Weights of a small model that answers yes/no questions on an image's attributes.
Model: 8.39M parameters, 48-pixel images, encoder arch mlp_mixer, encoder activation silu, encoder patch size [8, 8], encoder layers 8, encoder width 192, fusion encoder layers 8, fusion encoder norm rmsnorm, fusion encoder num experts 8.
Data: 203450 training examples, 4.4 epochs.
Rows from block 2 of the fusion encoder, named by matrix and row number. Rows with one number belong to one neuron. Each number is 128 + 24 x the weight over its row's rms, rounded and kept within 0 to 255. All counts start at 0. After the name is the row's rms in percent of the matrix's.
# fc1: MLP up (fusion_encoder.blocks.2.mlp.fc1.weight, 768x256), inputs 86-171
# fc2: MLP down (fusion_encoder.blocks.2.mlp.fc2.weight, 256x768, transposed), outputs 86-171
fc1.381 050 [132 128 128 128 127 130 136 118 132 134 128 128 128 132 128 113 124 103 124 131 124 126 128 130 113 132 126 128 172 128 119 140 129 135 134 128 137 122 125 120 131  81 118 128 132 122 128 128 128 112 133 122 152 121 124 142 128 129 134 131 134  88 125 132 119 133 151 115 142 128 133 130 128 123 117 128 120 131 140 140 127 128 132 125 134 129]
fc2.381 046 [128 162 128 119 120 118 142 150 149 128 127 128 128 127 128 136 128 133 128 130 128 128 130 127 165  98 128 142 118 114 124 136 128 161 103 137 127 140 126 128 131 124 128 128 128 132 127 139 128 128 128 128 113 121 128 106 114 128 115  69 142 209 141 129 128 113 112 131 128 125 120 128 122 129 128 128 124 130 116 128 133 127 107 128 122 128]
fc1.382 036 [131 118 127 128 174 128 134 128 136 157 133  62 128  88  81 128 144 124 128 128 105 128 128 128 165 125 130 140 111  98 128 126 129 183 130 145 104 255 128 125 131 136 128 128 129 121 139 119 137 128 129 125 121 129 128 111 102 128 132 128 111 128 128 141 124 133 118 128 112 109 134 128  82 128 128 124 101 128 119 121 142 157 137 128 128 128]
fc2.382 032 [133 151 132 108 119 128 128 156 125 100 128 161 121 192 226 160 128 150 128 126 151 119 129 155 128 128 128 102 144 146 128 122 128 128  97 128 128 126 160 142 128 102 116 125 128 128 127 128 124 128 121 156 128  74 128 205 128 127 128 156 128 143 100  65 139 124 171 144 128 154 128 128 102 128 140 133 123 146 121 128 128 128 128 128 118 121]
fc1.383 041 [135 116 132 116 135 140 148 158 129 127  89 138  82 150 125 134 128 126 124 158 140 142 175 128 134 140 127 125 129 118  88 135 128 128 128  97 140 136  54  95 135 128 125 134 128 139  84 177 128 174  65 157 134 142 255 128 128 128  42   0 128 121  79 114 129 128 141 122 129 160 128 128 128 133 132 127 149 120 147 135 128 126 135 128 128 125]
fc2.383 022 [ 91 151 128 140 128 128 128 134 127 146 174 131 148 128 145 128  97 119 109 108 128 114  87 117 184 118 125 148 128 110 192 124 120 108 164 128  85 128 127 128 121 136 128 128  98 117 130  71 138 128 161 101 109 149   0 120 132 126 162 126 128 125 222 133 124 126 137 230 133 106 124 154 146 109 128 146 113 140 118 127 159 128 128 128 128 127]
fc1.384 014 [128 124 143 128 131 136 133 128 128 126 128 109 136 120 161 128 174 128 109 126  89 117 128 128  91 128 128 128 128 128 115 128 128 120 128 128 153 128 128 197 128 140 128 128 128 128 128 123 128 106 128 101 126 106 128 117 137 128 124 140 128 139 128 130 128 128 174 118 128 133 149 250 108 128 128 128 128 133 128 173 166 117 128  50 169 128]
fc2.384 012 [128 140 128 128 128 126 128 128 128 131 128 128 128 128 128 125 128  99 128 131 130 128 128 128 128 128 128 128 130 127 128 255 128 175 124 128 128 128 128 128 128 158 128 128 132 115 167 128 128 128 128 128 138 128 128 128 128 128 138 128 128 127 128 120 115 134 118 128 128 143 109 128 111 128 128 131 255 128  96 169 128 128 123 137 128 128]
fc1.385 189 [126 128 128 135 135 128 127 128 130 124 148 134 128 128 137 132 123 122 130 125 128 125 128 128 128 128 127 131 116 128 127 121 126 125 128 127 140 128 127 129 128 123 128 128 128 126 125 123 128 128 132 128 127 127 128 128 128 127 130 136 125 120 128 127 123 129 126 128 126 124 128 136 123 128 128 141 128 123 135 128 114 127 124 124 122 128]
fc2.385 189 [130 136 128 128 110 118 135 134 135 128 133 128 128 128 128 141 128 123 136 129 128 128 130 128 130 127 130 137 129 131 128 123 136 128 128 128 128 133 133 129 128 145 126 128 139 121 128 128 129 128 118 121 139 137 129 128 125 127 123 129 118 128 127 124 128 124 128 128 128 137 126 127 129 127 128 125 124 127 103 128 130 128 130 128 128 130]
fc1.386 020 [137 124 128 128 128 110 102 128 100 122 150 116 112 128 173  65 138 128 126  90 128 105 128 135  50  96 128 154 128 126 131 131 136 128 153 115 128 128 132 128 186 128 128 128 110 144 176 118 102 128 144 128 128 145 136 203 128 128 128 128 128 128 107 135 124 125 175 135 155 139 148  65 128 140 128 128 136  69 111 135 128  94 113 128 126  99]
fc2.386 016 [122 128 118 132 128 130 122 108 152 124 118  80 128 128 106 102 164 125 138 128 128 128  37 132 252 128 128 112 133 131 144 164 128 125 128 128 144 128  92  92 128 112 128 139 125 117 106  97 128 121 130 128 109 104 128 114 128 101 161 178 112 128 128 137 117 131 124 121 127 128 128 128 136 128 118 128 128 128 127 128 150 128 139 106 122 147]
fc1.387 006 [128 128 128 113 128 128 128 127 122 177 128 171 128 128 132 176 128 142 128 128 128 128 128 137 128 128 123 128 128 128 102 128 121 165 130 128 119 166 104  34 128   0 128 128  98 128 128 181 146 128 126 128 128 128 127 128 128 123 126 128 146  87 134 128  55 128 105 123 128 128 169 110 128 133 128 128  96 132 133 128  61 128 128 126 154 128]
fc2.387 007 [104 128 104 128 122 128 128 130 128 128 194 128 125 128  77 162 128  56 128 128 154 123  59 129 128 128 127 171 128 147 138 128 128 128 115 128 128 140 128 128 128 131 128 128 128 128 132   0  66 128 128 128  53 128 121 144 127 128 199 128  78 135 128 128 128 128 128 132 128 128 128 128 146 128 128 131 128 123 128 115 128 128 128 128 128 128]
fc1.388 060 [128 124 128 128 118 128 128 109 128 128 132 128 128 133 125 128 128 129 128 128 134 133 138 126 127 128 128 118 128 128 129 128 128 127 128 129 128 110 140 150 131 136 128 125 117 128 124 134 129 137 128 130 134 123 126 140 128 128 133 128 138 128 128 127 128 122 130 128 128 120 130 128 131 129 128 125 130 132 128 130 124 127 129 132 127 124]
fc2.388 068 [131 112 128 126 128 128 130 126 131 131 135 135 127 128 128 141 114 128 129 128 128 128 130 128 141 122 128 131 128 126 122 128 128 128 131 134 139 128 126 121 128 137 128 128 131 128 126 127 128 128 129 120 128 133 136 111 128 128 122 121 108 128 128 128 128 128 121 122 128 132 128 128 131 125 128 127 128 128 131 128 132 128 127 128 126 129]
fc1.389 022 [123  87 128 132 128 137 126 132 158 128 119  97 128 128 162 128 136 120 128  99 182 162 128 128 128 126 128 128 130 100 114 134 128 128 100 122 161 166 128 137 136 128 130 123 115 128 129 128  99 128 128 122 123 128 128 133 143 127 128 109 128 143 118 128 128 128 130 128  95 128 127 141 128 128 192 129 158  96 128 168 108 134 113 101 128 128]
fc2.389 019 [128 157 128 128 180 112 116 128  82 128 128 120 128  72 128  72 128 192 128 142 116 128 128 128  89 128 154 116 112 143 207 128 104 128 143 128  84 130 128 128 118  97 110 132 125 126 130 128 151 128 135 104 128 128 128  97 128 128 133 128  89 127 162 128 128 128 101 133 128 128 128 184 189 128 128 175 122 128 125 110 121 128 128 165  70 133]
fc1.390 037 [128  90 142 105 129 128 128 128 166 125 128 151 128 156 195 109 135 144 128 166 126 128 124 126 156 128 137 115 156 128 102 140 115 138 131 128 134 154 177 125 118 110 130 131 143 128 121 137 128 128 119 128 126 131 127 128 128 128 128 128 146 113 127 116 128 111 128 128 120 128 129 146 120 112 128 129 174 149 129  95 175 128 105 153 134 128]
fc2.390 038 [126 129 135 128 120 110 136  76 109 152 213 119 125 127  57 132 128 137 128 128 138 128 109 128  71 139 128 134 130 113 134 102 126 118 147 128 112 120 128 125 125 132 133  92 128 133 128 104 109 128 128 120 155 123 126 118 101 126 135 105 134 114 128 165 127  80 130 123 128 153 175 124 124 126 128 139 128  92 121 180 114 125 123  89 127 105]
fc1.391 100 [129 122  37 129 129 126 131 126 128 125  66 123 127 128 122 130 116 255 128 131 124 130 134 131 100 128 128 115  90  77 129 148 127 128 112 129 104 117 121  75 143 128 133 128 128 133 129 128 125 128 152 128 124 155 128 128 125 128 100 128 128 132 128 123 129 124 128 132 124 143 119 127 127 136 128 124 147 130 137 129 132 128 124 123  80 128]
fc2.391 086 [124 128 171 123 128 130 132 104 142 137 128 128 128 128 140  84 128   0 114 140 132 128 132 124 115 128 129 135 126 126 124 107 128  86 128 118 142 129 134 127 128 126 176 157 123 128 126 113 130 150 124 129 110 133 128 128 135 129 130 128 125 134 161 165 126 128 151  81 157 125 131 131 124 132 130 131 104 128 163 128 112 129 157 115 128 143]
fc1.392 052 [133 114 128 133 129 129 160 126 128 128 128 130 128 125 143 130 107 118 128 126 127 123 107 151 102 128 127 153  62  99 120 137 126 121 130 127 137 142 123  59 134 132 125 131 128 130 128 128 104 111 126 128 131 154 133 131 117 127 122 129 125 128 111 126 134 138 126 127 134 118 122 128 124 130 128 135 128 115 128 129 126 116 129 129  97 146]
fc2.392 050 [123 120  87 128 144 131 124 128 128 132 101 128 128 153 128 125 130 131 125 133 128 128 125 128 146 110 121 121 143 125 156 123 128 115 113 122  80 148 138 158 126 119 141 127 128 109 128 137 147 128 163 140 150 103 128 125 127 131 137 129 146 153 113 136 130 129 128 127 128 134  97 129 128 149 128 128 128 160 110 106 118 134 136 106 128 123]
fc1.393 027 [128 120 126 128  52 128 128 116 116 126 111 122 128 153 141 128 128 158 128 128 128 131 128 126 128 118 128 125 129 128 138 133 128 122 144 128 128 128 128 128 132 115 128 128 128 135 128 145 128 128 123 131 173 129 113 231 128 128 128 129 128 127 122 128 128 128 127 136 132 114 133 128 146 134 128 128 128 119 128 128  18 116  54 144 126 128]
fc2.393 019 [130 128 132 140 240 123 128 113 148 128 128 128 121 128 121  90 128 104 128 128 128 128 128 128 128 117 128 142 128 128 128 128 128 145 128 128 128 128 128  34 128 128 128 128 128 122 122 128 121 128 129 128 131 134 171 128 128 128 117 128 123  96 126 128 121 120 128 128 113 128 117 116 128 128 128  87 142 131 128 103 147 129 139 128 128 129]
fc1.394 295 [130 128 128 129 130 128 129 125 129 135 119 129 128 126 122 128 134 127 128 128 128 132 128 128 128 130 129 127 128 126 128 130 125 125 124 129 128 135 126 123 118 131 128 128 123 127 129 130 128 129 126 134 128 129 137 128 126 125 132 125 128 127 128 124 143 128 136 128 125 123 128 127 124 128 128 128 121 126 135 128 129 128 128 133 136 128]
fc2.394 314 [128 124 132 127 127 128 129 137 127 129 128 128 128 129 128 130 122 133 130 128 128 131 128 128 144 128 128 120 140 128 128 120 128 142 134 128 128 127 121 128 127 125 129 127 127 131 129 129 128 128 128 129 129 125 128 127 125 128 157 127 132 132 128 128 128 128 122 128 129 142 128 128 128 128 128 120 127 131 124 128 128 128 125 130 128 128]
fc1.395 006 [128 128 128 128 128 128 187 188 128 128 128 115 128 119  95 139 159 133 128 150  69 133 128 120 128 128 128 128 128 128 123 128 128 135  79 161 128 255 100  97  52  86 128 128 128 128 128 128 128 128  91 128 128 139 128 129 128 128 112 128 132 128 128 128 128 128 118 128 128 139 128 128 172 128 128 128 128 128 128 131 128 128 128 136 128 155]
fc2.395 008 [105 243 128 128 128 128 125 128 128 128 138 128 123 128 124 128 128 128 126 128 128 130 128 128  82 128 127 128 118 143 119 126 128 127 104 128  72 126 140 119 128 142 128 128 128 144 133 128 128 128 128 128 146 128 121 127 128 128 134 128 129 133 128 136 128 128 151 128 128 128 128 128 128 133 128   0 128 128 101 128 128 128 128 128 126 126]
fc1.396 090 [130 116 149 119 129 127 128 145 132 137 114 144 126 128 128 135 129 118 128 158 126 129 127 127 128 127 138 128 123 154 128 128 127 149 121 128 103 137 130 139 128 123 136 129 128 126 152 126 123 130 128 114 119 139 114 128 114 126 127 147 143 130 130 122 132 128 125 151 128 138  75 128 129 131 124 121 129 135 140 124 131 143 123 128 110 128]
fc2.396 093 [125 124 127 128 122 128 128 115 130 122 132 131 128 124 128 139 109 139 136 131 137 108 136 128 120 129 128 130 128 128 127 138 139 120 148 129 136 128 130 128 131 128 133 128 123 125 147 122 128 128 113 121 136 135 126 128 144 128 128 115 127 130 141 132 105 128 127 120 128 119 188 129 144 127 134 124 128 149 134 126 128 123 132 130 131 128]
fc1.397 249 [132 124 128 126 128 125 128 128 129 129 128 128 136 128 144 128 134 115 125 131 140 130 144 129 131 129 128 128 131 128 128 130 129 128 115 129   0 131 127 130 127 128 128 130 128 118 128 134 128 127 128 136 128 129 128 122 130 127 122 119 134 126 134  92 121 127 131 128 128 123 123 127 128 130 128 121 111 128 121 130 128 127 126 133 128 128]
fc2.397 247 [131 132 128 129 128 130 135 128 113 126 127 128 128 127 127 128 128 148 118 123 125  97 134 128 117 113 130 122 126 120 131 128 121 122 128 126 255 130 128 128 128 123 128 128 142 128 128 121 128 129 127 127 119 127 125 127 128 128 117 126 128 135 128 143 126 128 126 136 128 128 128 126 133 132 127 140 128 135 128 144 126 128 134 126 128 126]
fc1.398 008 [115 127 128 129 131 128  83 112 128 128 192  79 128 128 162 114 128 145 113 114 128 105 122 120 160 138 128 129 125 146 128 128 128  71 142 128 128 108  90 128 128 121 128 128 128 128 128 128 128 128 128 128 128 114 121 128 165 130 128 128 128 127 128 128 128 139 128 128 128 109 138  99 128 121 124 128 128 128 127 127 128 128 128 111 124 128]
fc2.398 009 [157 184 128 128 128 128 124 111  95 128 128 128 128 128 110 136 133 100 128 173 128 130 139 137 108 164 128 128 128 139 128 106 128 128  99 128 128 128 130 249 128  95 128  78 139 128 128 128 134 128 128 128 128 128 116 127 128 128 128 128 128 115 113 128 124 111 119 128 128 128 128 128 128 128 128 113 124 155 142 128 128 128  85 128  90 128]