{"encoder_arch": "mlp_mixer", "encoder_mlp_ratio": 4, "fusion_encoder_mlp_ratio": 3, "fusion_encoder_moe": "top_k", "fusion_encoder_moe_every": 2, "batch_size": 64}
Rows from block 4 of the image encoder, named by matrix and row number. Rows with one number belong to one neuron. Each number is 500 + 25 x the weight over its row's rms, rounded and kept within 0 to 999. All counts start at 0. Numbers have three digits each. After the name is the row's rms in percent of the matrix's.
# fc1: MLP up (encoder.blocks.4.mlp.fc1.weight, 768x192), inputs 0-63
# fc2: MLP down (encoder.blocks.4.mlp.fc2.weight, 192x768, transposed), outputs 0-63
fc1.504 044:492434550500468476441500516500500505500528505548499500500500448500500500536500448504500499514494513480494507519400508459504443505492419515500477500494531475501555524510500505516500585529500490
fc1.505 031:499505540497498500634490503498500500501497500509501500508479500474617473503509500500500506517455512500479498500500500489506525481500500499400504500487498502495497478520494500500502495497509477
fc1.506 031:500500496500506429479465497494500492533501524478500610494497500517495518501511500501490484500500504497504497514510496483510487548498500476510500500500517484483505516531507500519500536525504479
fc1.507 041:500496544506504542494387438498504489494522591428517501546500460524500490494556500498500484500458513488503500492443500500574491500498527498488500499500502506496503514500500470506473507500530497
fc1.508 062:494500500505444508515547505504500499500498500508500500500510486491496500522498500515515497514500506509500544500488500504537485493500498505457510500498500514514500234506486500526500508497495508
fc1.509 040:541506500472515503557529500488500504474505509500616485501500483500457485536500494490471493470500503479500491500468500500508499482499487506480525545502521494472545484506514472500518542500479501
fc1.510 150:498500469500499500507503500497500489487500500491503497500496497497502500500507500519491455519501500493500490507517496499515500500500501500500500500496500500495501499497500497499500500509478500
fc1.511 034:476532485510517560496517500507508491488502500512490512503467587511500394477476500500501505480500500505498494476520492500500506500497539485537498500478442513491492452500478500510507500553502500
fc1.512 049:499504509500502517506549503500500492502509499539500492512481557510500515500511509484508500521500502504500505555506500502500530500500500500483559500472468512481510470500500500500533500500534498
fc1.513 014:512494519500498463484484491517504500507491500500500497500495551500505500414527504512468494505500485576500507477497491505501500500499500500500494496495475438500504498622503500500501489622487500
fc1.514 043:502500442517525501501526499499488606495423503512500474460501373484510492500517399482498510500507500484500543535505500500519497500500502389500496528500522500500512512492496484498495500561447500
fc1.515 049:482504497489497500502503512500504500490500500500496489482497500501513507504476519465462483500493500519501496500500500498518500500500502497464500500389442513500500500500503500503500499405504500
fc1.516 022:432500520489510504475529485500500508499500500510503472490500500496503500555482506531530500458500520500514500519465503501510513500488520489435478500520506488513506523507465494500487468506520496
fc1.517 033:488473587494501523471482481500469495496482499514505498510502500500498517491521500500599575500483512498485491502515500498504505504501495511519470500508504500494491500476499500509500500481479492
fc1.519 018:476506528491498501516500500500526616476454500500502458500509564502498477509466557502500500439500500500502482498486498509461510500505534500498501498500500470517500449464483500500495499480483500
fc1.522 061:527539508498526498529500496493500500498500503506516494499491482500503500497528499491502475492498507500499500525449492515495512502494506504500500500500478497516519505505508504500507510511481459
fc1.523 028:500444508443429509483500500500499500510500504488459525445523500505494512500509490526500537511500508511506522532500503474502491472529488490489500503504487497511500491510502504494500500472493495
fc1.525 032:481504500513500506500500490500511521533500500559500428495564500500523438494500458489496464465500484493519430529500500500522450517513500505500519489500522472517495543500480500502517501500513481
fc1.526 023:500500604500500502435526500499500500480498502500501500492492500503522588429500500508516488515500500488463511543496497523500500500500518504563457517506499500500510495500500500500510487507466500
fc1.527 071:480498508500500508488500478501500500514536490500498574508500500500499496494502498512500499512500500504498520507491503500507480509488500542500502496497497500500438345516500475511499510540498489
fc1.528 042:500441537500500500491503500500500500500446471491459531510500522501496479480500560501530440552500496544491498480500485495500498500543476491500497500558505500517500520500549500469500536500500517
fc1.531 006:505500500516509480495510504500500500500494503416403494505501452500498499240499448477509520504497509502495500500500500501500486500500500498500498522500505500500500500502503503500500504500515500
fc1.532 025:499500494500543514500496557500502495495500496575498485495516510505496514517533490494497463500509500486496497540542500508500495523500496511497500531515497500521514500512499500525516510488464466
fc1.533 051:500516500524505494500504500497500374487487491500524500497500500500500492500501575485500522543487500500493500495500524500500475499497500475515506474481495491451472472480500531504500520498509519
fc1.534 029:574483500519511500498501500509500504420470500500495502506500489500500506484498508500545500500506500484500502513500528500500499474540500486497500505520500500500495523453500495547500500500500500
fc1.535 035:489504612494507492506498509500500482509500504470498499497650500500446505441495500481509509516498500507500514470500509518376490498501500501510503501509577504511509487500525524493498501485500509
fc1.536 034:485459521415500503518462492500500409500552494491491507529500546510494490513500462501492555536372502500488521500500500476516500489495500544516500496500473519537519492500524512507500500473520498
fc1.537 026:500477506530516494470523500500500501493504499460521487488506520497504500502547472493500513496509506500479501490500501504496491540498501535502420503500480500489514500503500500500503494533539486
fc1.538 112:496502460500500501501499500500500500501500494500480506503499500500497501500505500511503500500500508477493503502509501502500500503500492500500500500500501510543497500494499500506501500500488499
fc1.539 111:504500497500507494497500484510505513500512500508500495498521494502506500505500503508497503482495500504500501497487501492499512485497506500500504504500483500492509500500501513501500493500490496
fc1.540 022:502500493500489501495511507499493497495398501505498500524488502496501496500500498500512485498501494476493497526465529500501500500500499490514501504487507500452500490509494499500500501511500505
fc1.541 024:505477538479500495474475500500487487523500500500489464505502472500498510500506477500500500529397545485509526500403503486500445505501331500500504603500497529488500470545515500512496516500502500
fc1.542 029:505518503500484506382509459507500395500503500503504500475509500498506500500500489510521500500492498496496417529500500522506500487416507487500516500494499525493500500507491500500498503510565508
fc1.543 016:494532527504480500545507494518523492514500500511547404500435500486506500500476514497492450512499506500499472489500505500506543500501500482502495500500519498502500476466500504464493499500500545
fc1.544 008:500500509407503508412491495510497500539508507503500500500502485511504622500534500508509500524501487502498500523500500560459490500530500500524500500500506530500497546500488500500507496514500438
fc1.545 190:500500504494505491496502494511509477486473502497498517499500508500499483399510500500506500500507499498508504511501528528478506501562500503498500500500497509499492497462493464500502546543500496
fc1.546 041:500471501504506497482501439506498499522500508500485511494527445500503486492494501500491493514489500503497495500500500503506474500500484500494493496495496500500502500500500505500500512488517500
fc1.547 033:487499542491489500514491503480500470516500500475500518564520486500495501509514502515508491500429504497489532500499500500487500480500430505495500513499510500498480493491518505485500500500538500
fc1.548 018:500500499493500500500500494501500500505513500494505503524500484500503507507500500500501500507500508500500500447500510500498496496500500500522500497503444500530498510500516506494500500500515500
fc1.549 095:498508492470500509495513503497500501498502509290545478513506500500500488489511489495504500502500500503506501660491488509501490508496496510525512497500500500504506501505501498500500478502494500
fc1.551 055:494478536463500503513502500491499500500528525482522500525513502503500500503502500496492500500492497498501501500512500500501505502505482500500500521500505502500500491739502503500500501490500495
fc1.552 015:504511500537551500500502460528502529500500480612500500431500450514500480412512571500500500500500518500528500444500492506500483494500513500500500500492500500486500481500493500508491536529500540
fc1.553 038:501588464495511532500517500500424480474533500507500500437512481498504500489509523500501500503517491489502565436530500542500500510500518500514504500536531500517500514510502500498500504499500484
fc1.554 022:505509517567500512444490498521500502530493499483500500478500500500509503501500489500502500500496500509489470519498500502498473498500508500486509487500507484470496465504514483500490479507500500
fc1.555 035:509500500515500500515504500498484500478510508482501511500495493491500540536444446501500500490500512491500501500489499478511481484503522503506485498472429511492488492530490500500502495456539519
fc1.556 016:497535491500529564541500476500501493409495505511494504489555531494481496504546595492524518500530489518490470500506500500495509481500484483496506509512510532500510438483500500500497439470500516
fc2.504 032:503500479436495503497500495500474463500502500476494500500494500500460500427520499491491519503500468500493479499509500500496500500500511490497500500500500471464500469501518508469492473498477414
fc2.505 024:503467489511500480500501497504484500500492490500535482492500456500500500484499521480492500504637473500500571479508506503437493501503478500453500491509520492514500504459470502500501478510480504
fc2.506 032:497487495385500507500504500500500485481519500500500508510531519500493504484508516506500507489502499500504500500518503511500493500517500500491500503500502489481499500505496568520509500488515490
fc2.507 030:484500475500455484500500498500500473500500500499492500499470500500502526508498560511500519497500516501413380537500497497504500496495499500497500497516479501488515496543497500494554475479500476
fc2.508 074:498492502499500500504500499503464517495492500500500498486494500500500500500501500496500498500500497500495507497490500500501500505496498500514501501498500505522500753487487498484500480511492502
fc2.509 035:437500418474478493463481497502474548498480455497491500519500463510500518556499503499524510499500500500467455486445500494431500500506500502500510500542500474506500497508464508500484456473491504
fc2.510 136:499523507506500500483496513500509489500524500497501500435500491499502497496518503494522544497492502519498500486493489500487500500500498500503477500507478502534501501513504496497496510504539497
fc2.511 028:499449507504498508469500500500502504500500500575501500478528514503500529508500497579486472486505500480623500500521510500499507497502500519483504535513500496504498521500561500502446562523498513
fc2.512 036:500568500504507500500493484499511500500497501405508478494501415455421470500500523508457526500500468538507500452522495500499474496491507499536495506490559504529488497518477500530507503500493500
fc2.513 012:481545426500500589568497501498502500466500499531500500501505506509511500511492504487500469500493521489500499512523500495500499500504505497492505518500503505467509500500503513501505494486482522
fc2.514 031:500493438459499500500505601511579499500500500489438499500495612500500500495500496509506500497525500500488509461511500488465500500513497534500509500451449500500452500500500465553491496521556500
fc2.515 044:501500498482485500584581445495500500476480498555569501500500435485500500500471510500502500557514514469506500497511500500504520501473493477534483500536522561503500510512542500553458484500498422
fc2.516 021:483500493501510470533500500489489503508499499457498517541506500494496524482498369500500500500484426534482577471510494500500568495500507498500500486498486474511517520486499500417500498500515512
fc2.517 019:500513500512500500492483533500543497500500500500499487500500500490498500514527506496491470500491555539500502487539511503509486500497501509500502502519500489461545503517501491465529489522510550
fc2.519 013:514527504508476459500476500500493508506500497500509504500526501526502470500511501498511500500495500500505499484435507496500500500501495495532519497498489487520488520480492500335454540500514500
fc2.522 058:488506499500500498500492497500441486447499500500500496512498491497478531500538495501472512500500493514473494437490511504517487500504497504500506501521502540566496500504519497498487500500502521
fc2.523 027:500554508498503508518475500500500506512543478511500489500491465477514444500515496500518463506500503530509498542510507506500490489497500506482500500478523455422496492497481499511502536500460500
fc2.525 035:500500519469513460522493499500464478465533491473501500481500520500508497548500500502478512500500500491508563500464501480511500522507521443531500514497475493500469505513501502415500486513577500
fc2.526 017:500534486500445503500459500500459496488525490518496503487500521500500500525513500500500462493460500500481500500475500501510450495500500489509500478500565500500551499511518499500511373542500527
fc2.527 072:510468494494501500510500496500516501497500493522497497503521513499499486503502517502498572501508496500492481495509503528504501497499500494505500496500500502502518609500500501500460509501500500
fc2.528 043:500500500491500501491489500497500529500500513500503500500517480500494500500533500495500489500500503500500499536438504500420500500500500537489500477514500478456479500500468500515513492497425500
fc2.531 007:500500493500500500508503500493492494500500499500511500495479500499501500500493499495500500500502500500496500502498501496500505500500500498501500498504500505486498498500494500511500500503508490
fc2.532 033:518504491500500503509493512496500490500502500500509500508500495491500508538497499491502504500500500483500514500513520506520500513495497487522516508515493485506518502424500500380500500516498502
fc2.533 036:495511582501489500453455497500501500500507494482500500496499477517505499481465500502471507500500512504499500422491476502489484500502518499500500509476510511515500502492520497606476496469490494
fc2.534 023:452501528500500465500500469500493493500502497509500520500406500500500488540529500500458500498500500523500500504521500486522500505500503512497500500493487493528506536515500500500500562500562500
fc2.535 035:531489482501483499488507497501497500502480485500501500492500484505502482501500494478501500496508497500472498514500501500517493515499501502492490485500499494493485512496305490504517500502507503
fc2.536 041:512500497497503497498525513500500501474498474543500500473499500500496500502504491500500477482501498501478508500502500500514500484500500523501504500491511496482500500491473490518569511508500470
fc2.537 022:492468453500501503498519479503500489502485523516506510508476512509495507472444521532500500498544504517502495494535500495500489496500504496509483507499543513500515490483501498487499551465502500
fc2.538 091:500477506500508506500461500498506494506490500495524493500508500507490495500494500500500506500500487500500500500525500502500494490489517500491506500503500500504508500500500487504456500500501500
fc2.539 118:496508505500500496500500500500498489503490500497506500500510502482498497505500500500500498500519514500503508508500500502504499500500500495500500504505503499544500500499492494477477504508524515
fc2.540 016:500487519500500462453504484500549508494526500502473487500431469504501530480554505517461503494502525493500497504510500492500500500488503500508488488481495466503492510510501500528486467500500502
fc2.541 023:494542498500490500494564516501467527477544491500502510503486500500500501518493507504500505486500451500500502526489504500485511498500502497508500500500500501506493485498473500514537492297500500
fc2.542 031:436501541522498438500446503502473519495500500500509493500497500499500484497500500486441519495500493498490500485483509500506497504505500486492500504508512500495504496501501500493521553502500527
fc2.543 013:508582521500473500417491500500483500500473500500513500504500500500492476502503500500508490514486484506446500455487500500508496499509500500507500500500506500500496500500500496496500514500547500
fc2.544 006:520500500500500510519500500500554500475500500493501495500500500500500512500473512489494495500500525500500500500510500500597526516500500539500511501516479472491497500500518500500500500500500515
fc2.545 215:514500496506498505506494495499505500500500500494507505500510481496495521500504500504492503498500500506500499494500500500522508501500486511504503496500510505504500500506512500489490500502504500
fc2.546 035:500500485500489496541530480500508496501500500500500471500498500466500500500545500506489500488549491476496493504501500497500498488500495528500465500498506506492499500500512500500504495684488495
fc2.547 031:516450484502500493500503493500489503501501520507500507443490500501501500463500540501518478500510497492497478545515500547505500477495536500500500487512516517498499506492478498512546485483470464
fc2.548 011:500465485500500513500500500500500505491500498500500500489551500500498501500500514500509501500497484393500500505455500500497609500500504496500500500498518505434451495501500500493502500498479500
fc2.549 082:504498486500508507490502510479500485496500464709500502506489512504500500513500567500500500500500523510520500370495497506521511516500496500521499496497440491496499575500500500499496485512506520
fc2.551 067:487500500503500501508500501500502500500449500499498500502502526500500500498497559500496510497507505500501500500502515496489500500495500495504495500499503506420500519293500500490501518500504504
fc2.552 014:500478500506501500479492500501500525500500500500512500463608500498500500500502500500519500500500523500514498500500501500480489500500493500412483501485483500500500500392500500522512500500500500
fc2.553 031:490491489523488500500505500487554496500540500419500500508515504497494438500492500500491493496502499492500500500493499510405497496500490508500498492501503505500484500498476503500497500503589537
fc2.554 018:548500514500499397562510497512495507500500562500484539500500495519500506500478484500450482500496510505500501500512500506452458501504495500508496500524484500510487500501524518489515415483500514
fc2.555 028:453554512487529488522500493500500506500495504605499500500503500500500480494527475499496503502505486500497506500506491500479496493500500515509500513500498481477524506505470494456489525501428485
fc2.556 019:500541539517485488498500500522540503498500510463498511523511458510498487500446344500496505500492565500519494488508509507510500507514495503500500502493477508493500502493492500500531507503500515